{
  "model": "sound classifier",
  "dataset": "single notes of musical instruments (NSynth)",
  "train_examples": 184686,
  "time_shift_ms": 50,
  "n_mels": 80,
  "hop_length": 160,
  "input": "log_mel",
  "spec_augment": true,
  "win_length": 512,
  "targets": ["source"],
  "num_classes": 3,
  "arch": "conformer",
  "norm": "layernorm_no_bias",
  "activation": "gelu",
  "mlp_ratio": 4,
  "head_dim": 64,
  "fused_qkv": false,
  "qk_norm": true,
  "inner_norm": false,
  "moe": "top_k",
  "drop_path": 0.05,
  "num_experts": 8,
  "moe_every": 2,
  "expert_mlp_ratio": 0.25,
  "experts_per_token": 1,
  "shared_expert": false,
  "subsampling": 2,
  "layers": 8,
  "width": 320,
  "positions": "sincos",
  "kernel_size": 15,
  "loss": "binary_cross_entropy",
  "residual_init": "zero_last",
  "optimizer": "soap",
  "beta2": 0.99,
  "lr": 0.0019,
  "beta1": 0.9,
  "shampoo_beta": 0.99,
  "eps": 1e-08,
  "precondition_frequency": 25,
  "max_precond_dim": 1024,
  "one_sided": false,
  "adamw_lr_other_params": 0.0029,
  "grad_clip": 0.5,
  "gradient_noise": 0.1,
  "l1_shrink": 0.03,
  "cautious_weight_decay": true,
  "steps": 2800,
  "batch_size": 64,
  "epochs": 1.0,
  "lr_schedule": "wsd",
  "decay_fraction": 0.2,
  "final_lr_fraction": 0,
  "warmup_steps": 280,
  "weight_decay": 0.4,
  "adamw_weight_decay_other_params": 0.01
}
Rows from block 3 of a small sound classifier, named by matrix and row number. Rows with one number belong to one neuron. Each number is 128 + 32 x the weight over its row's rms, rounded and kept within 0 to 255. All counts start at 0. After the name is the row's rms in percent of the matrix's.
Before each neuron's rows are labels from the 100 clips, of 14976, where the neuron reaches its highest value: "loudest band" is the band of the loudest frequency at the time of the peak. Only what is clearly more common there than usual is listed. The data: single notes of musical instruments (NSynth). In brackets: how many of the 100.
# fc1: first MLP up (model.blocks.3.ff1.fc1.weight, 1280x320), inputs 107-213
# fc2: first MLP down (model.blocks.3.ff1.fc2.weight, 320x1280, transposed), outputs 107-213

loudest band: 2000 to 4000 Hz (28)
fc1.263 100 [125 168 106 108 124 128 174 172 150 193 119  63 121 118  73 102 112 126 124  76 129 116 127 132 124  98 146 105 155 139 118 201 126  80  83 130 132 128  74  44 163 157 135 130 132 131 129 161  91 122 123 128 131 129 157 114 128 168 168 108  96 124 130 108 163 153 136 174 132 118 118 128 119 134 132 128 132  42 122 128 136 131  83 124 129 133 130 141 118 125 133 120 140 167 133 126 128 150 125 122 136 130 114 136 116 198 193]
fc2.263 106 [107 215  59 119 136 115 109 151 158 124 149 125 198 109 108 137 125 106 100 124 114 139 122 102 151 166 146  90 108 130 223 126 154 181 126 148 124  78 129 122  19 107 124 159 120 126  74 122 202 114 123 206 107 220 123 114 130  98  61 148 128 183  73  97 103 126  55 123 137 123 132 126 128 126 179 143  43 245 149  66 147 129 129 153 137  89 128 113 135 128 129 140 127 130 109 133 126 125 106 159 140 145 130 127 127 128 126]

loudest band: 250 to 500 Hz (37)
fc1.310 107 [124 211 115 128 102 103  66 135 131 163  42 168 129 141 108 139 150 128 121 129 118 121 122 128 133 111 126 137 113 125  95 122 144  96 135 120 141 147 100 126 129 138 120 125 116 116 130  91 146 140 127 156 118  57 139 129 161 128 165 148 121 134 108  97 110 112 125 125 138 101 133 124 127 139  92 133 116 158 131 142 121 124 247 159 139 131 139 128 143 143 124 127 127 126 116 118 119 132 112  74  53 120 183 107 129 135 137]
fc2.310 100 [162  84 195 128 146 124 121 206 155  69 154  91 145 118 109 111 123 180 127 159 140 121 146 151 135 128  99 146 131 117 140 139 129 164  99 133  88  99 148 161 131  82 163 125 147 158 122 127 198 125  91 130 135 128 157 127 120 200 128 101 134 118 115 110 116 114 132 151 128 106 105 143 103 109  95 117 107 123 137  99 144 186 118  90 128 131 135 153 131 105 121 127 175 146 148 144 145 127  95 119 119 109 137 117 106 101 131]

loudest band: 2000 to 4000 Hz (42); 4000 to 8000 Hz (34)
fc1.246 094 [119 131 160  85 132 130 141 124 158 158 139 172 133  93 106 128 155 121 178 141  93 137 102 157 122 102 136 108 127 142 179 132 135 164 130 140 132 161 205 137 139  99 124 101 201  82 181 186 124 132 135 194  90 129 126 128 100 132 130 177 185 168 135 180 139 112 119 138 111 128 128 111 105 168 118 215 158 159 147 121 129  69 183 117 143 134 121 122  53 125 133 165 118 112  87 138  78 150 179  90  56 131 133  73  48  74  62]
fc2.246 101 [121 135  49 138 101 110 128 121  47  77 127 125 124 112 163 122 113 134 131 137 185 161 127 171 135 144 148 140  69  86 126 134  89 161 119 103 127 154 136 128 171 172 159 180 123 101  96 104 101 115 182 119 135 162 120 104 137 108  84 141 128 146 163 154 127  95 195 113 102  35 140  29 141 161 135  65 101 158  88 138 107 189 157 109 130 171  66 129 175 118 135 124  58 132 186 133 116 105 152 122 147 154 171 164 174  72 130]

loudest band: 250 to 500 Hz (34); 500 to 1000 Hz (32)
fc1.667 108 [100 139 128 145 100 132 214 147 113 130  99 131 105 132 173 199 127 211 164 134 164 128 132 120 128 126  99  82 131 127 143 185 148 120  83 124 144 135 117 121  72 121 136  41 138 132  87 140 161 152 131 126 130  94 130 192  73 120 128 146 144 130 103 124 128   8 147  95 128 132 122  91  29 129 124 140 135  88 188 184 133 157 116 128 152 151 131  99 104 143 128  81 129 155 133 128 173 136 100 119 134 128 123 160 124 161 117]
fc2.667 089 [133 100 194 109 103 115 118 133 126  28 136 109 175 137 107 125  89 134  94 124  90 123 127 160  60 100 139 158 144 109 132 122 168 122 148 144 131 173 147 129 127 181 100 126   0 151 138 129 144 113 178 152 116 161 198 128 164 134 100 100 139  89 159 140 126  73  85 111 124  82 140 122 211 127 126 117 128 184  55 137 121 112 130 124 138 140 182 125 141 152 136 177 115 138 188 131 126 147 129 116  72 131 141 209 122 137 123]

loudest band: 2000 to 4000 Hz (25)
fc1.221 086 [188 133 152  69  90 114 191 151  97 183 130 128 125  81 104 125 117 108 166 159  73 118 109  75 162 212 168  99  77 132 131 130 150  93 138 125 141 149 171 136 118 186  82 105 132 149 145  95  96 122  82 128 122 127 140 120 142 134 116 141 150 150 104 186 112 126 137 115 162 101 142 117 101 118  61 148 123  77 167 140 237 147 140  98 121  88 138  97 122 107 133 127 130 144 178 131 132 103 126  84 132  47 160  73  93 119 103]
fc2.221 091 [109 129 154 129 138 138 158 128 102 137 134 135 135 156 125 152 123 143 118 168 142 155  87  98 216 103 126 143 128  98 132 114 137 133 127 186 171 136 134 124 139 166  75 145 123 152 161 139 146 112 178 123 159 168 132 128 184 120 128  89  99  88 144 132 103 129 172 195 138  90 116 119  60 132 121 152 127 139 148  90 132 103 128 103 136 204 120 181 128 167 130 124 145 136 117  68  72 147 255 164 128 168 109  96 125 123 117]

loudest band: 250 to 500 Hz (33)
fc1.70 097 [122 149 124 104 136 157 120 128 138  90 165 138 178 167 159 147 166 122 194 128 157 127 125  91 159  74 202 124 146 135 120 127 141  90 197 104 118 101 127 140 122 128 120 139 114 141 135  43 139 131  82 192 104 106  72  56 185 130 136 128 124 129 102 168 115 130 126 135 112 255 155 165 126 123 139 176 123 116 133 110 164 114 205 115 142 132 153 212 171 104 114 189 121 135 125 148 111 129 128 123 142 157 117 145 118 159  81]
fc2.70 102 [136 156 129 131 129 196  91 185 126 133 177 132 129  98 165 101 146 118 121 100 134 171 119 120 175 121 119 185  25 144 114 111  99 137  64 134 124 160 133 140 141 135 164 113 111 116 130 129 171 133 129 137 151 109 131 128 131 138 155 170 119 114  99 118 127 108 158 136  80  94 111 119 103 130 158  83 160 129 122  98  71 164 127 183 131 101 151 128 196 154 127 132  61 158 118 103 120 122 131 142 146 125 165 119 111 131 130]

loudest band: 2000 to 4000 Hz (25)
fc1.197 083 [148 134 152 111 115 126 121 114 122 129 124 126 163 116 122  75 125 142  50 129 133  87 118 133 125  98 130 126  95 132 190 158 105 144 117 149 130 113 178  94 112 144 129 127 142 144 115 118 120  30 128 148 142 128  83 167 230 229 161  69  82 165 126 111 127 137 165 132  26 167 105 131 161  93 108 100 159  71 125 193 111 116 188 104  79 144 138  88 126 166 112 141 183 142  79 127 158 147 124 162 117 119 125 125 214 124 128]
fc2.197 104 [123 131 165 150 136 132 123 131  51  94  92 111 120 151 129 100 128 223 118  72  71  90 153 136 125 212 148 131 112 132 119 128 130  83 109 103 115 142 129 195 107 118  58 124 146  63 125 120 165 123 158 121 133 129  99 141 128  62 120 118 247 179 122 155 131 156 157 120 128 126 105 129 107 168 118 191  94 134 158 123  76 129 125 175 153 143 134 128 117  74 114 136  68 128 140 135 159 133 156 120 134 125 150 121 138  71 128]

loudest band: 2000 to 4000 Hz (35)
fc1.425 094 [124 113 152 119 123 126 104 128 120  91 115 159 114 133 162 137 135 131 103 157 112 171  96 128 140 129  86 122 130  59 113  88 129  87 141 108  86 136 160  79 202  68 114  86 186 131 149 131 153 125 215  86 135 158 144 172 142 124 124 150 102  97 104 137 117 120 127 131 112 130 126 113 150  42 122 116 120 149 178 126 152 183 129 145 105 159 147 131 137 132 121 110 105 124 183 148  93 124 139 119 130 114 137 138 111 118 134]
fc2.425 096 [127  87 131 115 102 110 141 169 129 131 154  85  95  79 126 103  95 145  96 129  91 106 177 136 126 133 147 100 133 129 132 129 164 203 123 135 159 117 118 113  97 131 143 147 129 106 142  90 126 127 125 206 137 227 133  88 102 161 140 111 108 152 122 124 128 152 117 136 119 157 132 128 123 151 138 193 124 157 111 125 120  96 124 130   3  91 173 140  79  90 120 148 130 155  94 135 103 164 158  79 115 136 121 100  98  79 113]

loudest band: 2000 to 4000 Hz (30)
fc1.730 108 [156 135 114 131 128 124 102 130 127 117 135 145  96 128 129 183 109 129 105 130 128 169 119 148 117 156 127 118 105 131  84 105 117  96 199 157  41 125 152 178 127 132  70  91 128 140 121 110 128 111 159 139 108 243 140  90 145 109 132 115 127 123 180 140  47 220  63 120 101 111 117 129 126 154 122  94 161 130 175 168  95  96  67 181  69 128  93 138 150 138 129 174  78 109 139 129 118 130 128 142 149 104 129 134 219 141 146]
fc2.730 097 [129  68 134  96  95  97 165 112 131  42  65  93  78 114  67  96  89  97 126 186 133  81 154 130 127 147 142  69 115 117 126 101 126 127 108 117 214  97 177  81 189 122 119 127 149 114 155 131 124 126 177 137 143 134 137 106 160 135 128 136 144  91 131 114 150 112  97 132 112 130 110  94 126 134  97 129  90 123 101 129 140 137 116  93 151 130 191 136 185 144 129 132 117 111 119 141 138 106 115 123  50 152 197  93 127 140 124]

loudest band: 250 to 500 Hz (37)
fc1.729 097 [135 139 135 131 157 144 150 139 134  61 106 141 127 126 139 146 159 155  37 128 132 128 103 156  30 103 136  82 133 129 116 115 122 141 125 102 124  66 112 137 125 148 105 129 125  76 117  90 135 131 105  92 165 130 122 113 131 134  81 103  84 141 204 107 132 125  69 125 148 102 151 121  80  84 101 132  91 135 116 142 155 151  73 137 194 122 118 130 131  89 114 135 135 131 102 114 131  87 125 115 127 141  92 121 160   0  95]
fc2.729 102 [153 108 191  98 119 143 140  22 127 134 128 176 167 129 117 144 133 140 102 119  83  83 122 119 142 146 104 130 168 115 144 116 154 182  91  77 113 142  78 160 133 183 134  77 152 133 145 161 186 149 112 122  99 117 117 121  99 128 122  86  37 127 150 108 128 138  29 187 107 126 124  96 128 164 126  81 127  96 142 104 130 125 143 255 128 118 164 114 119 128 190 178 189 115 133 171 118 137 121 128 124 110  55 102  80 132 129]

loudest band: 250 to 500 Hz (32); 2000 to 4000 Hz (26)
fc1.368 090 [119 136 134 108 123 165 130 133 143 133  57  85 126 155  79  88 131 185 134 130 141 106  45  88 128 126 102 126 231 126 103  78 131 151 122 174 141 140  94 109 151 133 133 152 131 139 139 113 117 118 124 103 134 100 165 132 121 114 125 151 116 112  92 144 154 175 118 127 121  95 145 134 140 137 167 110 125 106  93 108 132 160 171 128 128 150 123  90 128 182 128  99  68  80 123 123 129 148 152  94 144  94 108 127 128 163 136]
fc2.368 089 [128 179 162 110 121 121 122 135 139 214 144 182 134  92 129 148 138 127 120  86 128 111 110 204 149 120 122 100 165 169 196 153 132 140 130 133 135 108 103 129 147  91 129 143 134 128  90 125 131 109 149 131 118 126  68 127  92 121 146  55 121  78 169 141 148 144 131 158 134 146 170 161 127  95 107 107 131 130 125  35 103 128 127 143 119 126 191 125 121 116 114 111 153 130 157 111 203  63 118 114 137 125 181 122 161 125 121]

loudest band: 500 to 1000 Hz (47)
fc1.732 098 [162 139 130 126 130 127 221 149 115 137 140 121 128 122 128  55 135 143 144 135 125  66  59 136 155 132 149 134 125 127 131 102 127 122 113 110 121 147  97 105 117  97 130 128  92 127 116 161 148 123 131 119 133 104 137 130 139 106 166 136 110 137 147 128 134 110 135 117 132 119 130  98 132 125 127 132 131 185  68 185 130 130 141 132 133 119 132 102 125 129 124 106 100 106 113 112  54 140 119 150 135 123 138 176 127 106 163]
fc2.732 096 [127 148 158 136 165  98 122 161 120 204  80 128 131  82 101 176 129 135 102 128 131 135  65 123 132 146 157 151 113 130 130 135 125 122 128 108 210 120 147 121 153 130 110 112 127 126 182 108 161 176  72  89 130 255 136 116 147 142 109 119 123  74 115 118 126 120 107 223  33 127 199 122  57 100  70 194 127 155 106 142 114  87 168  92 125 106 131 105  78 117  68 170 118  87 112 141 168 113 143  81 124 160 100  66 179  80 128]

loudest band: 2000 to 4000 Hz (28)
fc1.53 103 [134 108  97 152  95 123 137 126 125 122 157 116 138 110 114  91 103 180 191 142 109  93 100 132  76 127 179 128 116 141 140 138 100 128 132 121 147 133  82  69 132 124 115 134 111 123 176 146 111 118  84 140  87 125 132 136 129 125 206 150 153 127 160 127 144 139 135  88 142 129 130 144 102 125  75 107 111 174 122  72 112 126 164 114 113 153 127 147 109 107 124 117  99 107  33 161 127 138 152 111 133 148 134 119 109 123 126]
fc2.53 097 [129 154 146 125 124 101  47 128  86 150 122 130 133 142 245 107 155 137  96  81 143 140 216 130 150 131 165 123 120  93 121 128 107 136 128 162 143  98 180 115 145 174 125 108 125 128 164 109 117 157 135 141 152 114 128 131 136 210  51 133 147  80 148 145  58 126 147  87 123 123 158  83 101 111 132  90  74  21 147  66 114 121 103 154 126 147  97 122 165 126 115 115 138 203 255 122 158 124 140 151 124 108 132 152 110 106 133]