A small sound classifier, trained from scratch.
Training: soap at rate 0.0019, 2800 steps, batches of 64, held-out accuracy 71%.
Rows from block 5 of a small sound classifier, named by matrix and row number. Rows with one number within an expert belong to one neuron, the router's apart. Each number is 200 + 20 x the weight over its row's rms, rounded and kept within 0 to 999. All counts start at 0.
After each expert's rows are labels from the 100 clips, of 14976, where the router gives the expert most weight on average: "top examples" is what is common among them. Only what is clearly more common there than usual is listed. The data: single notes of musical instruments (NSynth).
# router: router (model.blocks.5.mlp.router.weight, 8x320, trained with AdamW), inputs 0-106
# up: expert up (model.blocks.5.mlp.up, 8x80x320), inputs 0-106
# down: expert down (model.blocks.5.mlp.down, 8x320x80, transposed), outputs 0-106

# expert 3
router.3,180,224,203,193,174,172,234,192,199,216,175,227,183,223,221,190,203,214,202,202,187,172,188,207,198,170,218,219,200,192,221,174,204,223,196,204,214,207,211,214,176,219,158,218,209,209,204,263,210,180,186,222,220,218,212,169,214,211,215,193,177,193,188,171,175,184,231,176,219,213,197,199,224,200,203,195,193,191,171,211,238,191,230,184,203,220,190,216,217,153,180,164,178,208,202,216,216,204,216,186,200,230,189,197,194,221,192
up.3,207,218,213,222,195,228,266,194,176,189,200,199,219,206,199,182,220,201,195,170,191,223,199,155,220,233,185,229,196,229,201,207,188,184,218,199,209,183,245,194,199,219,217,203,249,198,188,206,169,196,179,245,215,189,215,178,190,205,200,179,161,195,186,178,262,200,200,189,216,211,200,209,213,178,188,194,207,228,216,201,241,185,195,162,198,190,182,200,150,176,199,203,200,236,203,197,189,232,196,182,190,200,198,269,199,181,194
down.3,128,201,182,205,189,195,212,205,188,190,208,201,199,195,148,198,190,201,199,197,257,252,196,202,193,207,216,223,207,236,191,199,200,175,169,217,168,201,192,200,165,216,193,181,208,207,252,191,254,209,184,205,182,158,233,165,207,190,183,201,205,151,164,159,212,202,169,194,174,193,192,188,202,254,136,195,227,214,202,187,186,200,172,200,211,228,216,216,215,201,197,206,199,205,224,212,222,178,203,183,225,206,170,215,199,182,231
up.4,216,200,121,200,239,193,252,213,203,204,200,241,217,194,199,204,233,250,209,190,201,200,195,185,190,196,201,201,188,184,213,197,164,193,229,210,199,181,212,198,220,190,200,207,190,202,176,207,209,179,190,199,197,215,196,202,203,184,176,177,218,203,206,198,186,211,215,147,206,240,189,266,213,209,196,192,215,193,225,213,214,205,205,211,210,188,198,233,203,193,198,202,211,236,201,184,195,208,184,178,198,138,213,196,198,230,199
down.4,206,186,173,196,140,243,190,170,201,193,205,195,253,199,228,168,182,198,194,192,199,214,199,200,200,168,183,208,190,191,200,198,188,218,198,198,213,189,211,222,184,201,92,215,214,221,196,168,212,221,207,177,194,204,158,199,199,204,203,201,192,191,201,196,200,240,209,188,199,198,200,160,194,156,207,203,183,204,208,178,229,197,202,204,210,203,202,207,205,186,193,201,197,199,228,199,200,207,204,203,201,175,182,197,200,209,205
top examples: synthetic; synth lead

# expert 5
router.5,195,216,196,224,215,186,184,206,225,154,186,197,226,176,182,189,180,215,193,214,179,214,212,202,166,232,175,188,190,183,191,165,158,201,178,209,196,192,197,211,190,186,223,232,206,208,234,215,204,215,230,198,203,239,169,193,239,207,198,195,195,176,190,205,220,199,205,204,180,204,204,206,202,199,223,173,187,218,191,189,219,198,206,213,234,180,172,187,186,208,201,208,211,181,183,202,224,205,192,197,212,183,197,175,199,206,232
up.3,237,200,207,208,189,158,235,202,196,206,249,175,207,214,196,209,218,220,203,229,203,170,200,204,188,198,199,200,167,172,230,199,206,190,183,203,203,211,201,184,185,204,226,201,199,197,200,218,196,206,169,158,176,205,203,245,201,197,198,204,175,208,224,227,191,199,192,198,196,203,194,190,198,172,172,164,198,213,212,199,193,190,202,160,208,225,195,199,200,206,200,201,199,213,236,202,200,197,226,162,219,199,195,189,196,203,205
down.3,200,200,177,210,196,191,195,199,208,208,248,227,186,202,202,175,235,200,206,200,187,207,198,201,213,191,218,201,164,208,186,164,226,231,184,217,201,145,205,163,239,166,197,216,194,200,203,179,217,202,184,200,241,202,207,200,239,200,201,202,210,197,207,224,199,200,196,199,158,194,205,170,241,196,200,206,194,211,199,209,184,215,211,131,201,194,208,209,193,199,212,227,185,195,199,205,208,201,180,194,203,205,203,205,206,204,227
up.4,222,171,220,191,212,234,141,203,202,209,211,176,199,204,205,164,189,189,212,183,205,196,225,227,152,240,194,198,199,202,233,217,248,181,183,211,197,210,200,199,231,195,199,252,200,195,197,214,162,203,205,185,212,185,182,198,213,201,192,192,193,191,221,191,166,140,200,199,202,197,196,207,185,192,204,208,201,188,186,202,202,196,194,207,208,188,212,223,222,200,195,202,203,199,226,200,165,210,294,198,210,198,206,166,192,185,204
down.4,198,221,182,228,189,197,183,177,206,247,208,184,223,221,195,198,180,199,214,211,209,202,199,198,190,207,193,216,205,209,203,195,201,211,187,208,201,203,197,226,200,196,207,203,180,236,252,170,223,188,192,189,193,198,204,200,207,201,154,192,241,241,182,239,265,236,204,210,184,178,199,200,210,173,203,215,183,214,185,229,211,204,165,189,197,161,201,211,205,203,198,205,196,185,197,198,201,204,215,175,176,201,204,243,203,199,175
top examples: electronic; keyboard; guitar

# expert 1
router.1,198,204,212,184,219,191,216,231,201,239,229,182,196,229,162,185,199,214,220,218,186,218,195,170,216,202,244,216,233,236,182,199,163,184,204,197,196,206,221,199,234,236,213,180,175,227,214,186,203,204,206,201,189,198,193,171,170,223,187,198,183,219,201,195,230,175,166,209,194,203,186,188,159,188,183,158,202,208,200,222,197,202,203,215,170,189,192,231,190,216,195,191,198,199,184,229,197,232,161,176,195,237,217,208,219,193,172
up.3,198,207,194,181,206,179,195,180,203,200,201,163,202,155,246,192,217,191,177,188,195,190,166,203,258,153,197,205,172,207,193,192,228,224,189,204,199,235,195,202,203,196,243,203,183,192,196,198,189,198,172,227,203,198,183,183,215,226,162,218,222,201,202,220,184,190,223,237,199,157,209,199,181,186,183,210,192,187,203,202,186,186,203,204,199,198,222,184,203,158,205,204,208,240,219,200,196,220,213,231,212,199,235,210,257,190,194
down.3,172,197,193,221,173,209,145,172,198,214,206,217,229,198,185,201,174,215,197,194,154,210,217,173,201,190,214,203,193,199,213,222,241,215,200,146,195,182,202,211,197,220,200,176,223,176,198,207,198,188,199,200,217,201,174,203,185,224,198,205,199,173,153,192,166,208,215,202,208,196,186,198,194,242,185,199,200,212,177,194,214,194,198,211,223,191,194,203,150,201,193,198,210,183,241,195,184,211,213,191,182,197,191,170,187,240,163
up.4,188,200,194,173,159,207,201,214,197,179,228,193,217,156,205,202,205,194,169,196,217,193,214,164,217,200,197,167,199,206,206,227,200,202,203,194,210,210,205,205,209,205,175,202,157,233,205,203,140,218,191,204,154,197,227,212,214,201,207,203,216,199,216,193,207,183,195,179,195,196,203,193,193,217,224,202,202,180,258,181,187,212,194,187,203,197,196,254,201,211,199,201,258,216,207,208,178,208,246,185,163,171,178,209,180,201,209
down.4,194,217,199,218,197,247,168,210,211,223,167,233,182,228,235,204,190,199,205,114,202,201,220,200,191,231,209,195,196,190,195,212,212,217,204,217,202,185,199,210,201,204,202,224,198,191,214,114,224,203,221,212,203,217,199,169,200,187,226,190,206,218,213,184,232,197,242,199,163,215,199,205,172,190,214,205,198,198,212,175,196,214,176,216,199,192,202,198,209,183,195,200,215,198,200,177,157,179,218,219,217,160,205,200,201,192,205
top examples: electronic; organ

# expert 7
router.7,217,230,192,187,206,230,221,197,173,228,210,195,174,198,227,237,187,191,185,192,214,200,181,191,224,187,221,201,169,187,178,167,160,196,202,195,201,211,210,213,178,207,160,180,195,179,202,175,237,155,173,210,184,160,194,222,189,185,201,217,219,162,233,197,190,229,225,214,227,229,179,175,201,198,169,204,184,200,207,163,218,211,237,205,201,205,220,217,210,232,211,227,195,187,215,206,224,193,223,186,178,206,195,177,193,203,204
up.3,210,199,176,199,206,235,200,204,115,254,198,191,196,200,201,198,202,199,199,216,199,200,203,195,203,199,198,249,164,196,202,195,206,195,204,204,192,174,209,244,204,214,205,154,207,183,190,193,205,238,219,218,199,210,202,159,200,198,160,199,198,190,215,196,197,211,220,200,143,207,201,229,198,213,207,215,201,233,210,202,215,190,204,200,182,205,218,198,229,210,200,218,213,200,211,194,189,221,234,202,203,197,199,200,203,182,250
down.3,198,181,200,210,190,215,211,197,207,184,182,190,201,215,201,210,205,206,190,201,200,199,212,202,210,182,206,142,195,198,209,190,192,187,162,193,190,218,159,203,174,215,210,200,208,190,199,215,198,183,221,233,219,216,199,222,202,207,218,204,199,167,199,201,166,217,191,209,183,204,169,200,215,195,207,194,204,236,175,204,198,172,213,132,196,192,221,193,198,215,185,199,195,201,201,187,270,196,231,220,214,201,206,193,203,202,212
up.4,191,202,202,161,226,214,195,200,198,207,176,219,219,184,214,182,202,189,204,184,140,199,200,203,203,198,204,189,221,210,230,181,201,197,181,234,196,215,183,221,197,223,249,218,196,219,208,188,249,212,211,206,199,165,204,213,210,189,195,219,214,160,190,228,176,256,197,243,219,197,215,216,177,195,205,198,183,204,215,184,205,197,197,215,198,204,209,162,202,121,209,205,213,211,187,197,192,203,196,189,189,198,201,202,219,168,190
down.4,204,222,205,182,191,200,218,213,215,179,164,215,200,205,196,191,205,220,228,200,268,203,146,152,204,182,187,195,219,219,199,185,202,200,223,184,202,197,182,194,238,195,204,150,185,171,187,164,203,227,209,182,204,202,198,160,198,197,207,208,222,201,183,202,230,181,189,195,203,196,201,214,243,209,196,191,172,208,228,233,200,228,213,202,200,202,199,194,220,208,228,193,198,178,232,193,183,192,227,200,213,197,183,210,198,204,224
top examples: guitar; octave 7

# expert 0
router.0,198,207,204,193,195,238,224,178,206,176,205,167,187,204,219,180,183,178,209,198,196,223,208,212,235,208,234,184,207,201,257,204,204,188,201,196,193,204,182,216,181,226,219,203,209,174,201,204,195,177,165,193,170,189,203,193,217,194,202,222,200,201,163,218,230,209,191,213,218,192,234,180,186,211,226,205,209,192,180,180,188,215,212,198,163,206,179,191,175,186,214,181,216,234,184,192,221,196,200,218,182,218,174,224,221,197,157
up.3,208,210,245,130,171,201,231,168,200,213,182,177,208,211,232,215,199,262,201,236,185,191,208,191,141,198,199,213,221,217,198,176,188,192,178,201,188,201,193,195,195,194,198,198,203,194,209,171,225,192,208,195,215,231,208,194,218,194,201,213,190,201,196,200,259,217,168,185,171,163,197,184,189,175,152,213,241,193,200,178,201,200,141,202,219,219,199,200,214,184,193,197,219,214,219,216,197,199,231,219,198,198,204,222,204,200,194
down.3,185,192,219,198,205,203,262,164,197,195,197,183,178,227,202,201,187,220,195,210,211,200,206,201,188,197,189,188,221,205,219,178,201,204,204,213,201,199,209,204,200,194,187,185,180,199,228,207,207,199,191,173,171,193,200,264,217,234,202,209,205,250,202,224,205,209,200,173,133,204,204,199,202,179,174,201,182,204,224,199,204,214,206,182,229,194,199,223,205,200,200,216,221,205,224,180,203,195,193,148,206,186,197,202,199,231,213
up.4,181,195,204,185,199,200,199,212,189,222,161,215,244,210,177,196,221,208,191,233,206,193,184,191,191,196,182,198,202,191,199,203,181,195,176,196,200,176,246,210,219,235,191,218,188,265,197,200,144,194,201,239,193,257,210,184,198,212,203,175,215,202,188,221,199,200,211,174,218,214,168,197,238,200,270,197,195,186,184,203,201,205,181,234,187,211,223,200,235,191,200,222,210,214,228,200,178,170,197,191,184,186,214,200,169,199,209
down.4,208,199,203,201,197,201,196,204,198,220,218,170,225,202,209,214,190,209,222,199,174,205,214,196,206,213,207,182,196,172,209,201,212,200,194,216,204,200,175,198,159,211,251,161,163,217,175,237,200,230,201,197,178,270,230,147,200,230,208,202,231,180,173,173,173,193,236,204,202,203,195,205,168,208,196,228,189,205,261,195,203,211,162,187,219,154,202,213,198,183,196,192,223,196,209,173,189,201,195,203,199,199,195,170,210,200,202
top examples: acoustic; reed; flute

# expert 6
router.6,163,175,212,184,227,212,178,175,173,193,190,236,241,178,231,183,210,221,180,168,152,192,208,200,184,181,188,199,155,195,185,189,218,264,189,201,200,197,201,208,197,169,200,221,190,195,189,159,184,204,198,218,216,190,214,225,216,192,204,202,198,195,229,162,207,206,202,190,205,177,179,220,202,217,213,201,181,221,221,213,187,210,202,190,183,217,224,200,207,214,193,215,224,169,201,201,182,205,189,215,226,212,183,192,211,175,221
up.3,214,216,194,145,292,193,224,206,201,199,195,196,228,205,209,203,172,204,228,218,179,199,194,209,184,199,193,202,186,199,225,196,180,223,202,261,168,201,213,200,201,204,261,196,196,213,198,191,215,198,175,206,225,197,220,185,195,201,209,183,193,227,197,200,186,203,193,182,200,206,209,212,229,229,184,194,227,209,221,199,180,241,193,163,192,194,165,219,231,197,222,190,201,191,205,185,249,192,195,207,179,173,208,131,205,195,186
down.3,191,199,167,205,182,210,171,215,200,207,176,197,194,204,198,210,205,199,198,192,211,170,183,205,221,191,202,183,196,183,188,199,214,270,204,192,189,207,256,200,211,242,197,197,199,202,186,185,209,207,207,199,234,193,216,160,192,200,192,230,178,176,223,231,192,199,140,170,195,195,220,187,218,198,202,209,199,183,194,202,197,200,194,192,201,184,200,201,246,199,185,245,200,172,210,185,151,215,178,193,198,197,219,180,143,206,197
up.4,211,239,207,166,245,190,200,175,207,185,230,255,192,209,186,213,198,202,196,185,181,184,247,201,194,202,202,192,205,198,217,200,200,232,179,179,199,207,217,190,210,200,121,199,198,208,199,191,212,200,198,181,176,198,197,169,215,187,214,197,193,202,203,215,201,201,202,203,187,160,215,203,193,197,204,210,197,233,168,221,240,149,199,286,231,220,200,205,195,205,194,197,213,158,201,184,205,188,227,171,177,192,214,191,192,197,191
down.4,194,195,185,178,227,159,212,190,208,174,201,168,201,170,220,201,225,197,209,195,171,215,201,214,177,194,198,202,201,183,212,193,230,223,195,214,204,193,175,203,205,239,216,211,199,190,200,246,203,192,227,167,179,198,165,158,202,181,265,169,187,218,213,189,206,213,205,207,213,181,211,208,184,211,207,221,218,198,227,212,215,223,222,191,205,245,216,197,204,143,194,174,169,167,211,229,200,219,187,201,204,188,200,183,208,197,197
top examples: octave 3; mallet